Weights of a small segmentation model: 3.94M parameters, 16500 steps.
Rows from block 7 of a small segmentation model, named by matrix and row number. Rows with one number belong to one channel. Each number is 500 + 25 x the weight over its row's rms, rounded and kept within 0 to 999. All counts start at 0. Numbers have three digits each. After the name is the row's rms in percent of the matrix's.
Before each channel's rows are labels from the 100 images, of 14848, where the channel reaches its highest value: "responds to" is what is common among them; "peak on" is the class under the peak. Only what is clearly more common there than usual is listed. The data: Sentinel-2 satellite tiles (TerraMesh). In brackets: how many of the 100.
# convs0: first 3x3 conv (model.mid.2.convs.0.weight, 192x192x3x3, standardized in use, each kernel summed), inputs 64-127
# convs1: second 3x3 conv (model.mid.2.convs.1.weight, 192x192x3x3, standardized in use, transposed, each kernel summed), outputs 64-127

responds to: main land cover: trees (48)
peak on: trees (48)
convs0.80 118:518472471505499493455522469446512498496508474478478534487537458493492495448519515503513485513525466457514524492499531526484507516470508491528515485524478471524521490489452462484497468502502506
convs1.80 107:501482490473480460489494508526493540477555531534563468527480500544535517508482496441504512504485508516486498473536471497484498495501466471498553504484532512494484505479539539517446517461532523

responds to: snow or ice (54); main land cover: snow or ice (51)
peak on: snow or ice (51)
convs0.90 091:515478479501489493466513464487488511495549503496486518488528488510487496489486485545508487505504506488503516502487498512522534522508508495521544501532475466499522496490484505485513458521458469
convs1.90 071:501487495490483474484478513508476521464566530526555472509478491551564513516479490446501514502479495504465503487564457497476502490482478479516554493476531516500490518491522517520428507487513507

responds to: main land cover: bare ground (29)
peak on: bare ground (27)
convs0.110 078:474488526501526527500490538551527515515508506556523443504443544527511524546441461541509517495461482476513493530515473496529488473524527548509489525517519517507522527487517523498527509505508521
convs1.110 078:504488493537483492491499482498499478516510492494488525518525508504504477543532522540517475520526487495542531519508548533548541528527493529523495526526496474544474534535472475523537477548456485

responds to: main land cover: trees (44); main land cover: water (29)
peak on: trees (43); water (27)
convs0.69 098:513495456523505506462556473455523484505489486466452554489541433468478505427522525522500496504535477485520511493501506507499499511475511503532489478545473480505529486484466467495518487516518520
convs1.69 151:486495507469497486501491517517491545484540524533547467503473505536527529504474485455493526493478521514480488486538474488471483480507491490488546506481534524485500502460533531517456532457537526

responds to: main land cover: trees (43)
peak on: trees (46)
convs0.150 093:510495492511502496511474538542471506487483522503534487516486528531508495517491475487508486505511487522448476481463483466434449510484488491492488494444499522493491498528505510484482512521464451
convs1.150 083:515497484530483494489458506538445494484538533511517514514524536542559483557509501495511496511512477515506518557531513523523529524537487528512520530474526477496478595555491483563503495541468491

responds to: main land cover: bare ground (27)
peak on: bare ground (26)
convs0.141 092:499519480527499518516514498513517528486483503522505477502478485528500496550476461482479496475471490504482472506518473462478467462470531502509504461522491510501523499484484496505493507502491470
convs1.141 047:510499495512490495490533511534574519573534497497525505528513507488461522543527548520528521534527543551528527527513534518532532521500491552493509498520490512521478489492499505471520517513496494

responds to: snow or ice (47); main land cover: snow or ice (46)
peak on: snow or ice (46)
convs0.54 106:481502522493503501500463511505494544468537508511552458472467482545521521511483477469487526494442525515498498506525507511480501486508499499510548499507526518532517515483479473505440520453481468
convs1.54 057:480527536477539533530494501490515488501417511498437514507501480454426503471505496522477503479496520510505473485432498467494463477526513511452437511524477515457529480462496504470550507490510517

responds to: snow or ice (62); main land cover: snow or ice (56)
peak on: snow or ice (56)
convs0.65 114:465496536519520496511520497527514528485519483512523449494486493523498522548489476490468520472450486489500496515516506523502500483516472528504530515512509532542488528492496491541482541501526510
convs1.65 104:500508501536509532500503492481508477510480483479471524476521491481489485491516499527495494496514486482503499511486509501504497498442549501538468445508455494514515492516454446472518480549461451

responds to: main land cover: trees (52); main land cover: water (29)
peak on: trees (51)
convs0.111 101:522471464514483482441549476470523506503491481483454526498545448470468510433517522510503490500530486501513513493480516510501498505486492500513487485539468476507523481478478481487506477497520516
convs1.111 116:495488496475490475492494517524496547495537546548549470535475499548530525503480492464501524501485513517483494476528478491479490487501482472489548501476534514482493492463534533513463532464534523

responds to: snow or ice (54); main land cover: snow or ice (43); main land cover: water (30)
peak on: snow or ice (46); water (29)
convs0.14 107:516492472512507500460546473455526467501478478458435554484544447444464509436528534511508497511533479486527515477493514509498493507480505499521472487546470479503519476484467475487510481500512520
convs1.14 161:483499509467501490505490520518489544484535524535544467504471509536525530507474483457491527491477524519479486490534473485471481480508495493485543505477532525482503503461531528517460534459535523

responds to: snow or ice (56); main land cover: snow or ice (45)
peak on: snow or ice (43)
convs0.59 101:487513511512514515530469500458447477460488473458502507482491506484486472489472484490467473465484508509495494525506505488466492497490496498539526487515508489515497506498490489474507498504455437
convs1.59 077:482479506455494488496525488462510508500476459502484478455462480489484502451471489466499494497463502466518503444496508509500492485526488448466507522514514501487495447446515516501503503448529531

responds to: snow or ice (54); main land cover: snow or ice (52)
peak on: snow or ice (52)
convs0.102 076:519476446516448460463542491488508542499539508519495495508536474515486510484490481524487492484512516524497499495470508508517526502519483492504520514529480471510521482488490501513510490508503496
convs1.102 059:507498499501497490490494516528516527510537553542537484545486491544523514499491497478502519502501502506458489469526459476473482483458501462521529460487506518489505478475506504491444519491506492

responds to: snow or ice (63); main land cover: snow or ice (63)
peak on: snow or ice (63)
convs0.113 086:518490436519432463472522509507497546494530537521516493516527479541516500508488465506488499484502510537489492504482488499499508499522508494493523513528505477493511494494516525519499505515470464
convs1.113 067:490536536500532525521484521517514509499519512518510491494489505511506522518494483502471530475500520505453475518529467460477468472468525527513509463490497534490532522477493485505466518502499486

responds to: main land cover: bare ground (29)
peak on: bare ground (28)
convs0.119 078:474487522501523526502482542551521516508504514552524443506437538533516524549440453535503514488460482473507490533520472492514481472520531551508492522505521524505519532492521526501525516510507514
convs1.119 080:503490495538481493493496482498494476513510493493487525515527511506510474546533518539514474518528482493539528524508545531547539525530491532523494529522499473542474538538471476528536474549453485